python train.py --hidden_act="silu" --blocks_per_level=3 --muon_scale="match_rms_adamw" --lr_schedule="cosine"
Rows from block 2 of a small segmentation model, named by matrix and row number. Rows with one number belong to one channel. Each number is 128 + 32 x the weight over its row's rms, rounded and kept within 0 to 255. All counts start at 0. Numbers have three digits each.
After each channel's rows are labels from the 100 images, of 14976, where the channel reaches its highest value: "lies over" is the class under the peak. Only what is clearly more common there than usual is listed. The data: Sentinel-2 satellite tiles (TerraMesh). In brackets: how many of the 100, against the usual share in percent.
# convs0: first 3x3 conv (model.enc.0.2.convs.0.weight, 64x64x3x3, each kernel summed), inputs 0-63
# convs1: second 3x3 conv (model.enc.0.2.convs.1.weight, 64x64x3x3, transposed, each kernel summed), outputs 0-63

convs0.55:137119097108136128125134128128150159061135066108074119124128128187126128128139125134093054127155140129117081086122123141151050088045049110064094130139146146122102120078132131130132101074117152
convs1.55:122173137163133128152126151137212126131114145098094121164140103122123132126135136140137203118115127129136132092139144131114232058069121196081125131111090075114219129128119143106120147145123122
lies over: crops (37 vs 17.2)

convs0.14:130101063158130128149116128113124135065124128127147121141130128085126105128120119111132066115106139128124110174101162085025130027079094051098134128124129101123109128062120127130143131138068132
convs1.14:105133142075121145122136145119125169126103130123132124132129145188127153129149148152105226192135131121129136005139056129108141129145129053110125119117120130127073153142155146114146102102194132
lies over: crops (51 vs 17.2)

convs0.28:128129116124121128063114128110137127136143123122096127102098125132255122128136127129163119136137128120144137139147120131113096076132131134132074128186124149120120128124110128128150135115136125
convs1.28:133127113132144126130137132132112174129000128107124119134149133139021141119134081050111122128173107169154129128106111130147130059090128088103092125130138089082122142144131123108127149147125109
lies over: crops (42 vs 17.2)

convs0.24:147140129123132130217179128133165130156161183141147124157132159130000126128125131137122137132123128128128127133141139120132114194202126146150208128095124136141125115097128130101126130109122139
convs1.24:104179129159152127108142130130118232131062120110108138110085107131095150125134125115154112111132083125173120095118116139130225133066108128120066123118131123157125116192120121078125131214135126
lies over: built area (95 vs 5.3)

convs0.60:127099146130111128155137141139121126127099126112072155130128128115074091128093137135050134163105128136135079129122112108100130214135133035141140178102082070127128128129103083053127118087062102
convs1.60:089152123134114123111101136172140165184157172162134138130168158136079151123123131122144218126115135096084143212139123128148135059180060160139106126150083131123095167164130129127149082095180126
lies over: built area (59 vs 5.3)

convs0.40:141122135115130128147129116127152161128146132147124134126114129129080139128137120127135100152193106128137120114168144141144124151142142139134148128255094109088080166109135115106146130124136041
convs1.40:129121130098104121127145143138201130040136145105135155122129094133180128128134109151150135076067104136133120086130141134124111184118121130085135154036128178184113117128122039140133145124128057
lies over: built area (60 vs 5.3)

convs0.22:108132184117119128124117127150117103110097129121130132119127128078128140128147122106159082086124125127126137120155098000142119123133127103124040128116063116139099122114142098130095108064126054
convs1.22:130161155073144160119133110129112128152006138147147168136125127190096144096064227141117158177130132110124143130100144182106138112161154092109146128136119162123128145107141134152133128128199127
lies over: crops (58 vs 17.2)

convs0.10:127208120158114128148128127103132133141096157041080132130120128106145130128147081089128061090136134131134128133053173130174129131128121119059107128127130153159167129123108102122130130099044047
convs1.10:125000086032131128133128134137123131077132125136152136111112129185112133123123199148132151213149120126124134110126094120088137129088132127114151142126114104105126126154130132129138135088145130
lies over: built area (60 vs 5.3)

convs0.61:127152172056136128119129127154067156165121074116159119111129128119129143128121119123129061017091128128125121117098149099057127178165179137091131128142130090121131128130131157144226117124125116
convs1.61:121096131129124114149137125122133157107136136132097139117110132127131168145137145129084195139130129106123183100129146143142139125078166073114095137140123145144132139136132066141000145113169121
lies over: built area (75 vs 5.3)

convs0.6:129147071116093128126128129138071124107163128172145114114128128085128127128153126001129068141134102129129130134139163127087132125139035118065132128127101164125061128120096179155171115099125122
convs1.6:150000166129110137129115125123154143130129131116120124149122131138114135124164144143114153130133103130130138128165135123123111153112148129131140136128138104116131117135129091136000135127116127
lies over: built area (44 vs 5.3)