config = dict(
    model='segmentation model',
    train_examples=72500,
    crop_scale_min=1,
    translate=0.06,
    color_jitter=0.2,
    num_classes=10,
    norm='batchnorm',
    init='kaiming_normal',
    optimizer='muon',
    muon_scale='match_rms_adamw',
    nesterov=True,
    epochs=16.9,
    warmup_steps=1920,
)
Rows from block 6 of a small segmentation model, named by matrix and row number. Rows with one number belong to one channel. Each number is 128 + 32 x the weight over its row's rms, rounded and kept within 0 to 255. All counts start at 0. Numbers have three digits each. After the name is the row's rms in percent of the matrix's.
After each channel's rows are labels from the 100 images, of 14976, where the channel reaches its highest value: "strongest on" is what is common among them; "lies over" is the class under the peak. Only what is clearly more common there than usual is listed. The data: Sentinel-2 satellite tiles (TerraMesh). In brackets: how many of the 100.
# convs0: first 3x3 conv (model.mid.0.convs.0.weight, 128x128x3x3, each kernel summed), inputs 0-127
# convs1: second 3x3 conv (model.mid.0.convs.1.weight, 128x128x3x3, transposed, each kernel summed), outputs 0-127

convs0.86 132:129128084129128128255129128100128198114092128116134117090128127137147128128127108117126128124147128128125133119124114135128116132109094132154127102128102212130122128127085128106128132117128124128132128124168075128147129064128135153125121117102125119113133128114118127126133127089128091127128162160129104143132096060134127128122127128080114117129128093123128122125132135129123129128128
convs1.86 118:123129186127134104067135153133153133129139142130118214127124099121086121144125125122125002125123138121126130122127127118105129124166118128127122129170148124118146150147255130124120130132126118124105119122117245123132112137146127062118112134155176124144127098150115138123126145140126201143137130128163148139001140103111109123108130133125139134117146149140140138137127067038129127115121
strongest on: clouds (98); main land cover: clouds (50)
lies over: clouds (51)

convs0.117 093:128128183130128128129132128092128120211255128125115206205128120124153128128124127110128128135123128128127179096113154126128169138155204115095129028128168143129125128129108128111127173054137124127134129128205126128172127169128118112121115089126098126195111128069119125127127128096127087127128130152126161145112122215184128128123126128199110140125128107131128140154134129075200088121129
convs1.117 138:141138107125125129107144098084154145143034107116088066105119185114121236121117132139136134132135099158134144118113126133126131109131107132109131228118114135137137133134120085195127130074133102090104111132132127083117099063137179234129129125143111128114159118129128126093136125125104106157140130111063126143083122116089095144150080110126192146120114113118129149000158132123135189134141
strongest on: snow or ice (97); main land cover: snow or ice (91)
lies over: snow or ice (91)

convs0.71 218:131128134112128128073129128053128105119164128105161127097128138127070128128125016133126128129123128128129145127136173129128130129135130111122125119128102117128129128128105128126128193135174129119140128128165128128129128141128124126116139125139124072104133128143129129129128128101128073128128085099128196128000050161145128128129128128135142133128128124147128126146129127014131109149128
convs1.71 088:138121117120120115127137130152108114139125116105136000118150127128192140146179127130140112134125124119123121127133107129091104149125131113120130118127145130131144138128084136074122099117114134126099151125095195121140145128100109125138166110121108161167123103104133135124118143133123128178118117131121129107088255113116128138149126150133127132119144117125150075126109113139131119104122
strongest on: snow or ice (45); main land cover: water (42); main land cover: snow or ice (38)
lies over: water (42); snow or ice (37)

convs0.67 098:184128099117128127255127128187128190119136128116127028116128116134237128128137140083128128142161128128121132135130158128128135097092127105178126127128180170126126128128175128072128172180113131154131127128061127134121128129128061099117118126103140091104116128186130123131131128172128248128128149113125141126178073059131128128119130128112115132136128109140128120152120146155086117111127
convs1.67 101:119164111125120134067144111148136136147138175128125255143159131129049128131115130150144242151144141141119142123131133108089130114135124120122130141140110123130150109128054118120123105090141113126145130138143132144215145115135133185126134174140124131132160115098137152123105126125128022121128138232122122128102151115164139139123128079129137130128127146134139101123146145188140133167127
strongest on: clouds (99)
lies over: clouds (26)

convs0.73 106:130128130165128128112142128107128113115142128145116114112128137107126128128122255097127128146150128128119101136145222183128163145126137136160148113127100135151124128129153128161126127135169121103115128127120136127125121189128137147106122144157147139172134128150118126134128131192128108126128008147127125120130108193126128128125126128136128116124128102116128140125127130109156129144128
convs1.73 103:138118085059129166143156153113102135130117129072181123163140136097129129138089116133119203135130096123135118150144156130110127115169136125150101124145166126091125104132153124191160122124130088133101134104112124111055145134117128131105095121121092142084085101188106112139135129127108172109119255122107132157098128105138111181115163115131163143124129115154154102159105154113129135172120
strongest on: crops (91); main land cover: crops (82); built area (73)
lies over: crops (67)

convs0.108 124:125128124145128128102146128151128145127044128155136103140128128126150128128113143141130128144175128128143179104140230126128116120101058180150132223128178162128137128128126128090128208127088130163128128128136126128148122146128198119141154161177164153148176128244121128127124128057128033128128117120129076137182169212160128128134128128154155207127128124158128131172133143155145111123128
convs1.108 151:150127116124110134114112121076134102142135130101162117091134157117132159146212088118121108130105113163102095125140127118110087118127163129133153139123145164116161134104137118149110090121136163118131129114090108101090167109125129147121080119122120133128108106059139133157049117150140126127132133182141111125152113111085149119148124132000054127138143125111130132119129088127114127122107
strongest on: water (70); bare ground (53); main land cover: water (36); flooded vegetation (33)
lies over: water (37)

convs0.103 131:129128107109128128137128128128128118137104128177125129180128119130098128128091191163128128129134128128123207120152075107128114110144136173112128166127168153124127128131101128199128105114144128171131127128069129128145130110128104121125142117084121133255119128154116130140125130152128230131128246138118136135055133158132128128129124130029128105123128097134128116052130166062118142124128
convs1.103 113:141140147128159117133123123113133111104120140105127133070111136127146144113129000114165148080101158095147135098159154159122183130212087100147135111137123117203141151113138120135125101165143116142130113119163129127149138147124112114110147167146184124000128116143122122145134102136140156108125093099167129112135117127126161135110141172166122129135088139137093126128129126130151113169151
strongest on: crops (76); built area (69); main land cover: crops (60)
lies over: crops (61)

convs0.0 082:130128137132128128125126128127128150173227128099172088057130134130141128128136130136127128145155128128147191119131148110128071149106186227160129214128147088131145128131089128134128087172060130130130136128060147129116125143128182095050124185144176117205073128122128132132118130223128110130128095144128174108129057062137128128149128129103138137127128096096128133129116130126054179141128
convs1.0 077:122092144127131138094087137082094108119061127102132111165148144126129109119127122131113135024168132124160117108108117121130180163164089160144119121170174178144106114113101158126151138120115131111106145126127133126190119104119101162150139179141114124000165184148124120118118106147133128066115157030194146160106120126134134132152123120139192100127129207121104101135179099203152167115168
strongest on: snow or ice (49); main land cover: snow or ice (41)
lies over: snow or ice (39); water (32)

convs0.20 112:133128071121128128237134128124128149129069128135135082085128117126064128128140109090127128110149128128128116075127118123128068112135088117094125126128163126131123128128138128108129165114218127116132128128076128127139127000128109134088150131099100123095145128174121128129124127188127255128128205112128148124210175071134128128136122128073142117129128100121128132155121112155121060123128
convs1.20 127:116130178130127142110141134178134125118128130091120247126112125116086158141138134126130023141147149137121120100138122123122138134114119118128128124132129127135133126136152125131139130133108123119124117129086156125131118123149122069114094152143140127117124141117121121114138147124126087115129111098126123104000092118115126107117126144130116130124111186141156148154136123000129129122123
strongest on: clouds (99); main land cover: clouds (36)
lies over: clouds (36)

convs0.54 089:124128094133128128132110128127128129135155128189149185255131120113133128128122133121128128122147128128130125128120149142128116158100152131129128170128076155106130129128131128070128116104116128162125129127131065128143131127128210118126087139106119175194130128161118136124125125148132075117128169136128109131132255255129128128111126128209131142119128119136128127135108143114121100193128
convs1.54 095:101114134139105123130141130121109082143122123100054133000117104134126128137124066113120146122126102124111159128176115138145136076124123109136131125105131102199107126084119128228123107138243124151145062118124141147140116129142127128112140140115162122135115101148149173162120127112082124126149065155115124125145000071135133129139119159125138117121122128094106160175142124144124127133128
strongest on: crops (69); main land cover: crops (52)
lies over: crops (50)

convs0.11 108:124128080141128128116143128147128142104130128134146087086128141128141128128128103140130128114152128128105130125133142130128121125170116132117128157128136143127127128128133128155128196154056125145127128128026124130130129132128158113190140137000203153048138128097104165132128131238128135123128160178129161112147123255127128128137127128125098115128128129153128119075126018126116135133129
convs1.11 147:116123125147127149112112145108119133154123119135123157123071120107140125129132135121130123146126113111117145152116140125118078130000149124115136161137134089122115129154120147133133101116126124129130118105159179126112142115138108119097106113162076127255120118120134125113090144094157125146139118134110123130102127000110138130177148131077145150130155136059145140124109151140092134117125
strongest on: trees (92); water (71); main land cover: trees (41); flooded vegetation (27)
lies over: trees (52)

convs0.118 157:127128108169128129063119128112128146120122128199056131137128129135137128128143000132129128112131128128127120127145191127128116134134164119113127108128227117127128128128127128153129065160254114101125128128136132128110129130128126111062164157104147103104120128157138129132127128101128126132128175150129110131149054021109128128127127129097148087131128211096128108134135104123134123139128
convs1.118 110:127129148143112132135128127141168151117131128082144121109109127174123140145118255136104074097123142142160176131206084168134170127116115139181113123147175119171140142145118135158129126124073146135137098130099114115150122120115126102141198075134095156124111155110159141127126137111153115131126189111108122126141131141122121125168140151131084129122172150112138157141153139129166092170166
strongest on: built area (99); crops (97); main land cover: crops (69)
lies over: crops (48); built area (41)

convs0.120 116:126128127090128128203129128124128107096110128125080158140128123121144128128118064141129128125167128128104097133131122124128111104107151064119128113128148176122120128128220128135128160077074131078121128128186099135083128041128116161143124117090115031124122128159122127127118128186128200128128140114124104134255150049113128128145127128119129083125128112076128059148092090087088075110128
convs1.120 101:138129122120130080093128142138121112125126151133130148050144143116090128099137107113088148136118114139123132130134162127149134135132012177116135121131119070139131124112104110112142127128112136111148137145083163104137149124101120134092135127129122132136132117148137125143126130127123124133132126072130132117000130041137156126128125126141112128133110122125164131197141127165108095189139
strongest on: clouds (98); trees (90); main land cover: trees (45); main land cover: clouds (25)
lies over: clouds (96)

convs0.41 062:115128054128128128149137128110128151154063128106099070134126122114230128128110120177127128154194128128133113168129121173128152185075117101159132075128143000125132128128118128105128124074094123129139128127130123128177130192128104134130137134151127135171164128120132140129127128076127143128128099194125133132067105100132128128170129128127220086125128078104128111244121146089165101145127
convs1.41 065:101125126143168114099141096134129148180101126124139123159104159133077177144133130141150121119116091143105123128134144106103198071131129096127143112084144247128081161185101137136112147115132069062130124140132152088160149133148167137148157120163141118114149166097119185122142119126124118132139131070119127229052138157105140099115115118128144167103075135166100191072140081194121208153168
strongest on: snow or ice (99); main land cover: snow or ice (97)
lies over: snow or ice (95)

convs0.3 099:129128168117128128082130128120128101083132128154137154132128126132110128128123136127128128115037128128150101092131144113128123144138150227135128251128099175128123127127118128084128101116010128187127127127144106127160118089128140119114146168086159231069116128161118128133113128208128098137128101111128239130130200196138128128125127128112128163127128127123128125088121071134141147116128
convs1.3 108:136127091180119141123161096118151147159110067117114137111158091129129115140135084162112125145187149121119146108146140118134038135014143062119136148132187198128151181135113096143137085098191076126124153092098231132129136125134121157123149087145121118116141141127149123107123164055135145128123114143123068118104120105125153124135124099038108124133134148021090126136131175118110122138146
strongest on: water (76); flooded vegetation (40); main land cover: water (36)
lies over: water (45)

convs0.81 124:127128150222128128132146128133128102143107128135074149077128126122118128128132074106127128115132128128118117121118218100128141133108200157134126090128240127127129128128115128126128080168255127128128128128120133128108126055128143124074146120148123072059139128115145128119138125024128135127128060132131175126188070108121127128127124128159131166134128144136128116132131113164122097121128
convs1.81 085:150125101110130144117097122140140138117149050121114092109174120120130162209155188198123131103133155106249193136138119134124061159064118112127100122134159158127136171100120195131117129112119152128133131124099170119087138124122142182135131158151127236066134142114190164124121122127194107172107192159070121132112122145117133132142125135054131135131104152121094097133119160119136130134150
strongest on: built area (67); crops (66); main land cover: crops (45)
lies over: crops (49)

convs0.58 092:109128154216128128098127128130128140119090128146232188109126112109133128128134016139124128133115128128133127108152180138128128135142113160133128177128174106123120131128110128130127134255218129138129128128112121128158127069128118148113080135073188118071138128104124130132132127079127122128128092096130163163079111045135128128134126128106119100121128124127128147172137098129128207156129
convs1.58 076:062158121099189142137108131129115125109126135118137128201172143131153138116115180133079142112126176040111127122127087114150111143098119128103133137132184163120130148128116121118119102119000133117101143129120153192083097131112128144103219112127121124128134131148108120129118115126130122120152225146113133112089117152123099092074128140132142108128146128119125112149126149157129124057131
strongest on: built area (84); crops (84); main land cover: crops (62)
lies over: crops (63)

convs0.53 114:133128133132128136133132128118128102087161128086147086110128087122150128128182190165134128146203128128146115091128199105128090102130114207175114065128193146117135128127093128156128007113111129182108128128146101131157130114128184075103112111126128188129105128207154128117119118105127135128128008145127149114153015082138127128107142127135110162139128071150128133130137113131114106111127
convs1.53 139:185105173120153114148160107150133125107128116128108130169159119126103062102131127101139139096109110131151104165134117128152109136245126121108138115134119083187142097168153119098158148145188142130155139140103129126130063110123152088134153198140169181058121165107156131133148128048135058088098148129102149116128141159196094118129144135022133147137129125178197154144145204134134141160119
strongest on: water (71); built area (67); bare ground (53); flooded vegetation (30)
lies over: water (51)

convs0.75 133:129128138122128128132133128114128155129079128109101128039128133119113128128108060111127128141129128128122164157137021127128125116113172116139124118128138141117109128128100128148128255102059122067118130128110108128169127152128154129150173141059118121234144128164129128126118128079128147128128198128097076132105168164086128128136121128151137109128128154012128113134133035129130105136128
convs1.75 133:150133148135121154115127090137133132130110087143121128115184119161099131140143095137139128077136151132124124101131120126124174129194099158118140124141078135157151144124135122135117117136127140141098096114130070137133132078137112122173136150147113144154130132122130140152121120255137208126087107109136145131134126195139129138087085119255129126145121142187102122141126135147123120122125
strongest on: trees (90); main land cover: trees (45)
lies over: trees (41)

convs0.69 091:120128124143128128123124128128128154094106128110221132112127118093220128128131177137126128130135128128129142101135255139128117162094080197160126127128244136126130128129093128096128115157126125139114128130105162127088124095128101122132099076106091136148132128165137125126115126155128113126128074102129160126161178061100128128147122127138120127123128133111128129054145193082114100141130
convs1.69 098:150141088124142120111115097233131126038119145127186147090150146132129118063147131125130141111129123143162154124131125168126110128085169134164106135126133135132109139123085126133159129093128113153125106175038186187158122138083118139130150172116141103130136110119130126128134170111127146156166125145129142121082122120209127126136146171128082174135103171120128086255155065205122126134139
strongest on: built area (79); crops (76); main land cover: crops (54); clouds (53)
lies over: crops (41)

convs0.17 106:135128185114128130128119128134128127143145128151200142129131125123097128128138124101130128125116128128138105092136096140128131092173142190129127056128100067131139128130124128132128182139094127128111126129123154133230131115128138103126094139183160138027131128146142127123152129161129162127128255132132089121135074255135128128124134128172122088125128138131128119092136205106123115148128
convs1.17 141:143116105147131114123103113124124143138110114124154133090088126110107102122140133125161125204074080128114165129073146118149047134000119118111127134140179120103137105111085109141167147125142137106118127161148239131104116104146129119115116131119110110255129130152114114147116109131123103137167097137117120123104107010085133118132128131079102133116154135102098111141121128155103134116156
strongest on: crops (67); main land cover: crops (58)
lies over: crops (47)

convs0.77 066:134128160255128128133148128105128129171122128187133022141128154061122128128122252162145128127145128128149147124109162136128147145089120140149110113128216124125140128125129128031128079103160125099161127128144128129169127141128113131121169134144099173200138128194125128129100127190127130128128153144123109151137120161110125128136124128067150074131128165100128112102164166139061105138129
convs1.77 080:149141130077148133179111096135090151125124170175113131116114133135161144088160134128128132111110130090139151128209255153140140107140147110141100127100150083140103105166142126161079136123169095157126078116108141101136167151105133161124134144095255117060110137127151123141118144116147147114156163116152125133144124133138102144115129100116125139129117083104098157182159112139118117161190
strongest on: crops (99); main land cover: crops (90); built area (84)
lies over: crops (94)

convs0.99 105:132128097204128128170143128154126153157152128138221190110128157115093128128124123123134128130094128128145142133129077118128101161162212174123161235128187148127129128122143128130128124247085128156129130127195114128214124145128135130070114119105164134241155128109094130123153128096128045128128147135124149138157081160132128128132126128179126171127128111132128122120124147125104169117128
convs1.99 110:129119152089117125127131158143090142042111136161219036162184132152162107142158112137118178038130108143089141091127178121126140129161103145107122045109090130124152128114139094070076112150113161133073123153117095113049092133162130116185136104136151125022130116124106138118148113176144137103137177086141122096118149121119143116083141125138109124120136133184128067091156121125131145140151
strongest on: water (88); main land cover: water (54); flooded vegetation (31)
lies over: water (78)

convs0.10 085:130128156123128128255125128120128169128089128136117050121128121120154128128126080122130128127103128128148137172109135101128094185029127217142129085128081188129124128135151128122127187107104130115126131128101111128111127120128083159136111122105119107136128128122119126128121128062127000130128162131127125118138153144127128128122130140069123130128128085036128122050125081061135126120113
convs1.10 105:099132124129131200009129125096129181110135127136136235121140116135110126128173128128120132118139130122143128097126125133135133129126122112131125132125113146106120137137081134119079149141156114147133094185132150123169142117121121124143139145136130134130231134141133125168118126129131190164091120159126126114217134091124144133136139127134146143121102244149119197206150111238118130122201
strongest on: clouds (55); snow or ice (49); main land cover: snow or ice (44)
lies over: clouds (50); snow or ice (47)

convs0.29 098:136128132148128128130131128134128112155157128136137110154128139102059128128143040123123128144132128128131111085124183149128175157119119129153129150128131135120124128128120128136128092177255131109134122128155104127135129178128156059002107100132168158114154128106128127113114127100128059147128058112127119195174093060129128128115128128035130161128128084139128134218124158103110085141128
convs1.29 084:183139114033122119105126121149067127138230137101146120249126149090104148112148126127152200137117127104129142132137143146122165120163127112107130135121151127075128139136145123188132111125057104104143133132116095137086121078124114178128141132133117146089060120154123121067137124116131158143078255116073148119128118168128088091133123151133147144116104139144122133123071152134132144174145
strongest on: built area (98); crops (98); main land cover: crops (86)
lies over: crops (52); built area (39)

convs0.32 159:130128138132128128126129128146128110179118128123114154134128129132139128128137248128128128117143128128133138121137065132128109118138158173108129142128078027127127128128132128144126124094204127153129128129142161131173137116128120111133140115137102146147128128156111128126131132175128243128128249137128090105179100255112129128113126128169122126125128111138128156090131143170150141152128
convs1.32 125:134148128094141148113112124115140140153122119143112137243170126106139161173073076120119154238116136123159112120118156142119114143213021153143139128131133128130128134112133103116136142125105131136125141126156089174098144140134114114109111119119146110116131129136136119143126132126137151132117053134078121141126185000118118153104107102142097145165134140143128064124116148109096085180126
strongest on: crops (97); main land cover: crops (90); built area (65)
lies over: crops (85)

convs0.45 073:135128138130128128168139128125128122131138128156110174141128155117125128128134000130128128102102128128181146082133170130128110156152132118085129128128154150120134129128121128185128183159222131136120128128176134121134134074128161183147163094109167108142139128140134126121161128161129146143128255138125194148058154104149128128152126128187122146119128167130128127182118133102155109130128
convs1.45 078:107124124229062103117121181145180120123139171132121129112081112176170132105084255064149060115105098130112195131098116155098154135123117119140110135139138130121107135136115121145122146112116131104149139113055108115134137099141116095119132129159177102134140137233132126096121156120111066141136083094124123099137039120103150095117142105139122118091108128117144147074144119128121120135136
strongest on: crops (98); main land cover: crops (90); built area (78)
lies over: crops (89)

convs0.63 150:136128065136128128154121128137128169148137128129120000008127122137125128128132126118126128132142128128110104107132167133128126163095095144121128129128151091128127128128143128082129138141098130125122128128073129128118121101128105109130158136104169145120108128176127130129127128162127139129128156121129140128231132141137128128109129128105130133127128214123128123193121114178104041126128
convs1.63 103:125118139127126132132136143128146151138144140127120255126129128084155203134159129128121004092162177140119148124132130134120104135172120144128121137163138134105150124115079143124117127136126134133119141115060119096107063128144128118129130133119127128134134132102144144124107130125151083164119112128108130126053130116135113120175143130123105143154148120114078132123109131000130128139123
strongest on: built area (79); crops (79); main land cover: crops (56); clouds (42)
lies over: crops (47)

convs0.92 095:101128207109128128127115128125128136145162128147119144069126097110025128128132164121128128129143128128130085107107250181128139174134124115185129133128133164127128128129147128110128148103191127131119128128101125130092127115128147080131145104188083139153123128241131128125108127028128104129128021072123169140125114135137128128115128128144130133122128071122128139167117218115135097188128
convs1.92 088:144133138060147091129118124072084147126134124162153121144169135129108126173163109122097184173097132136144142082185126151077127098171131124139095100099170030057135097099137081198103105110173101100118129135114202092103162099130124139088129133116146124121118098028141103111184110119132148146131255134134136129179088133085156156127161134115119163145128112102146159121116102132128125110131
strongest on: crops (96); main land cover: crops (87); built area (80)
lies over: crops (83)

convs0.42 089:125128097118128128089127128141128134085107128141161120170129120130110128128105161044129128106185128128125159128134137126128127117109099109154110201128128204125160128128109128134129159036117127131107128128157129127191134105128160112253119186121184186190149128139120128142112126140128102142128141134128172117098181169214129128136128129118202139139128134144128138144127244152032100135126
convs1.42 108:105075123081133125137163155093150115131118120128248133141172124106132164120152069198121111135110122140132119150121133137151121173148215092160112160134143101123110136135129083126117112127129151111057111136112132101034130185126068128000097106134131131131127085133115122114118103130124207135137141102102119120130120133105110104094133105061110136111140140128166146126130096127153061121137
strongest on: water (86); main land cover: water (63); flooded vegetation (34)
lies over: water (68)

convs0.36 095:133128076149128128200114128125128133039098128137102041127126131125124128128129105110128128128203128128091100102123128118128132078112139126073129204128086210126129128126141128140128150071071126139120127128145131118094142075128119091140106027102105081195119128137114126132129127082128088127128186078123052074190196137109128128125128128012117114128128136128128125126131120169120104126128
convs1.36 141:101131245112158129133096132180109120076103145143154205134145138140108000133117123124102150120107148142153064135135148142150126131204151182128128059133130054131140125129130148023100163138126116119133121155101130173117115140152132123142132164150147125132140144123115126105150133109139064091134125133172188183102132132136073123115153137128131116115110122189137132119145166118126115090130
strongest on: water (93); main land cover: water (56); flooded vegetation (39)
lies over: water (55)

convs0.24 069:124128083163128128057139128121128152121145128127167056132127102139082128128135156135128128153255128128143144108134153139128133160150156125202128057128105239128120128129033128059127128122147130079129131128120089128102130166128169166181065065138150129106090128132116130126130126114128178129128089097127068134109116062125128128090128128094133125126128091113128182185141190104127153098128
convs1.24 091:129115147123109104222142153097143129154054130133126144130126113127086115138110127110127108128070109124122133162124109135116106147148201196144131143128133135121127175131255097135121142156114133153131084099117119112160103117127150127107106167117130123131133121145126102109127144127154131145136135119101151165107148127115109096128124127120139100123148141169151122127131128074163064133135
strongest on: clouds (59); snow or ice (47); main land cover: snow or ice (41)
lies over: snow or ice (42)

convs0.22 097:102128142086128128218084128110128125091085128157138072103128137124148128128120144115120128130109128128113120168115099114128123129128112140101130073128067255132125128127245128073128104106098133154123127128111107127118127134128173216084097126061093103161127128090099129128127123075128094128128145093128116134187087147130128128116128128151116131127128101102128106101133033194111060137124
convs1.22 125:130124133127116123141109140114134137131147141179127255148130121118128121126156126140123094112142122124124177126123121124077130118200134126152138133134122064127118105133123105129124126136129131123128129124129114124138118129134121131152120131197136141135127125131124131081150091127147029147127129130116138110148151054128119129131130058127100118152148150132128137098096120000140144133105
strongest on: clouds (73)
lies over: clouds (36)

convs0.76 102:123128127191128128118125128142128160179188128104158219255128099118145128128126174102131128138127128128120137154128118117128144181152105105114135116127142128126121128128132128196129158131122130087127128128255109128148138254128137124129166161096161118137125128109148128124127127141128141128128139137128115129193117227143128128143129128139126122114128108110128126131132171137123161133128
convs1.76 167:109107182086084140095123157193105173137179160107177000102130116159124212157162132109148124151127072112119114116132165106144117116151160132094092114122091127115137141111139125239122131110105149072089133117130117135036110102133092126111103116142135100133121073081079137135112110153144131132146161100112153120148128105173117118118145126066109177138142126149130144068115093108152197108134
strongest on: water (66); main land cover: water (44)
lies over: water (42)

convs0.14 068:130128105092128128133127128129128171211099128118104130134125206148119128128129126170136128117133128128144125173131150115128146115133000122086131130128110147127141128127132128117129176144129126129127128128107096127120130115128101000117073160196108168133129128147126122126138127088128077127128110164132159175255080121158128128107130128117112143131128135129128133137131082109128164161128
convs1.14 074:134107201157072103134095108161125149126178132119091122093120068096093120146143139118133112134119133125145139106140131139128103121098255076100144131119111071119145132144063069127086126105153083094124175137138103171122101152159144158115094139088112127126146124120152118125122103113095034104119128127121134131162131100124086121149146117129112124151234120141090123154145159131090124145120
strongest on: snow or ice (91); main land cover: snow or ice (88)
lies over: snow or ice (82)

convs0.79 100:129128171113128128134125128132128109108130128210162132100131109137100128128094128128125128124128128128144143128137163122128093114107124191166132146128126116126145128128129128152128186106164119154129128128255152129194126159128137160117199153128069126207142128117100127129119128038128132125128188166146148132124178127089128128145129128255127115121128165107128131119130076122106113086128
convs1.79 166:120120138121132128105138106110135139121107143117127125109135136106104146152204136157142125117106118135131124108074102120134155113145118120132095119124117121129141140142122148127129120138120214116120131093065121128062142129146126119106083089124125120212132160108145136092080149255112128126120113123120146127135088148127122133090110114038103120116128117113132127093135070110135141138139
strongest on: trees (94); main land cover: trees (42)
lies over: trees (58)

convs0.4 132:127128122122128128149131128119128168092160128111134145110128134135125128128137102129129128139124128128138136124107114132128132145121100131137130124128110071131123128127097128035128015229063129146129127128134121128135135255128136150047099134143190091078120128145128128129128128053129103104128104120130037116240099036131128128127128128118120108131128151118128128118132111095163146143128
convs1.4 091:140139144094112105120031121129164137111106107110154115172136132127095141129128255132145127115118100150138128128244108134135150128189112120147135121124136125179150129112112136200133119119165133112126139137134112162130126078193126123135200133135094141058124120132125136128078152140109123142120211159139168142137143130147143139142148154128151124143176129132131139178130149131134121065117
strongest on: built area (96); crops (96); main land cover: crops (71)
lies over: crops (70)

convs0.25 088:128128173108128128107139128144128146097116128194149231129129115134144128128106213116130128118100128128145118100129235153129135116092125150053132144128148172136132128128176128152129156135117127124137129128096134129144129102128116114145089099138099127074172128210152128127120131146128255127128077191129130112189164081127128128122135128183105120127128238105128119105134121169137139171128
convs1.25 084:143136078088136135124119159124115128117114122115123132126125142142113135110134118134107140132156063114149114129147157210157138143078109145233132132135150071199155109136074146125108104095149128150186128132121130124191108114095124111124138096132083161119122131132175118125157059146127102113116203128140123119000132087096174137168132135142113118117122128096149142238097122123110120130100
strongest on: clouds (73); built area (70)
lies over: clouds (45)

convs0.124 207:126128100088128128132129128145128133139175128149122137141129118124120128128125255129129128133164128128127129129141120129128128152132118103126128157128105142128124128128126128105128206087074128112127128128105148128196132148128131116155114138155131131255129128186128128160129127151128147128128255137128129113054182129130128128129128128157131127129128117122128127130131134170133110111128
convs1.124 113:110114128121137139140130120123131157128132117132126121126130121107128115105109000126105127241136132124120130138129140123132167129149132129139121129130126128135134135136132132125119120131130091128142129166218117208109122156135128137134104179124101131103128064115132147118165120121103155106125000132127127133129132125120139111109150136146129132124135117129127121116120128123127109113123
strongest on: crops (99); main land cover: crops (95); built area (71)
lies over: crops (95)

convs0.97 084:129128156104128127250125128104128150096147128123131106090128126128255128128132138122128128102143128128162117129119097128128119117155152094122128092128129204128123128128050128081128172127073128077130128128111103128136128086128116186113107121073113137122121128131116127139138128065128015128128129124116118135164084083137128128159127128043119107134128059104128076066117147222115119116128
convs1.97 075:096121195128131131074125111122150165127129133136122221124138119131143133125099126127121107120113132121135136119126139119135124122100128114128136128140133136124105122110255102130127146123128118155111126086134206137138116121144120142147135139137146125129134120106129132128126135128120255127133128145133129119000137120122146150134106145151144128131137206127098138131129040058129137142134
strongest on: snow or ice (66); main land cover: snow or ice (65); clouds (40)
lies over: snow or ice (62)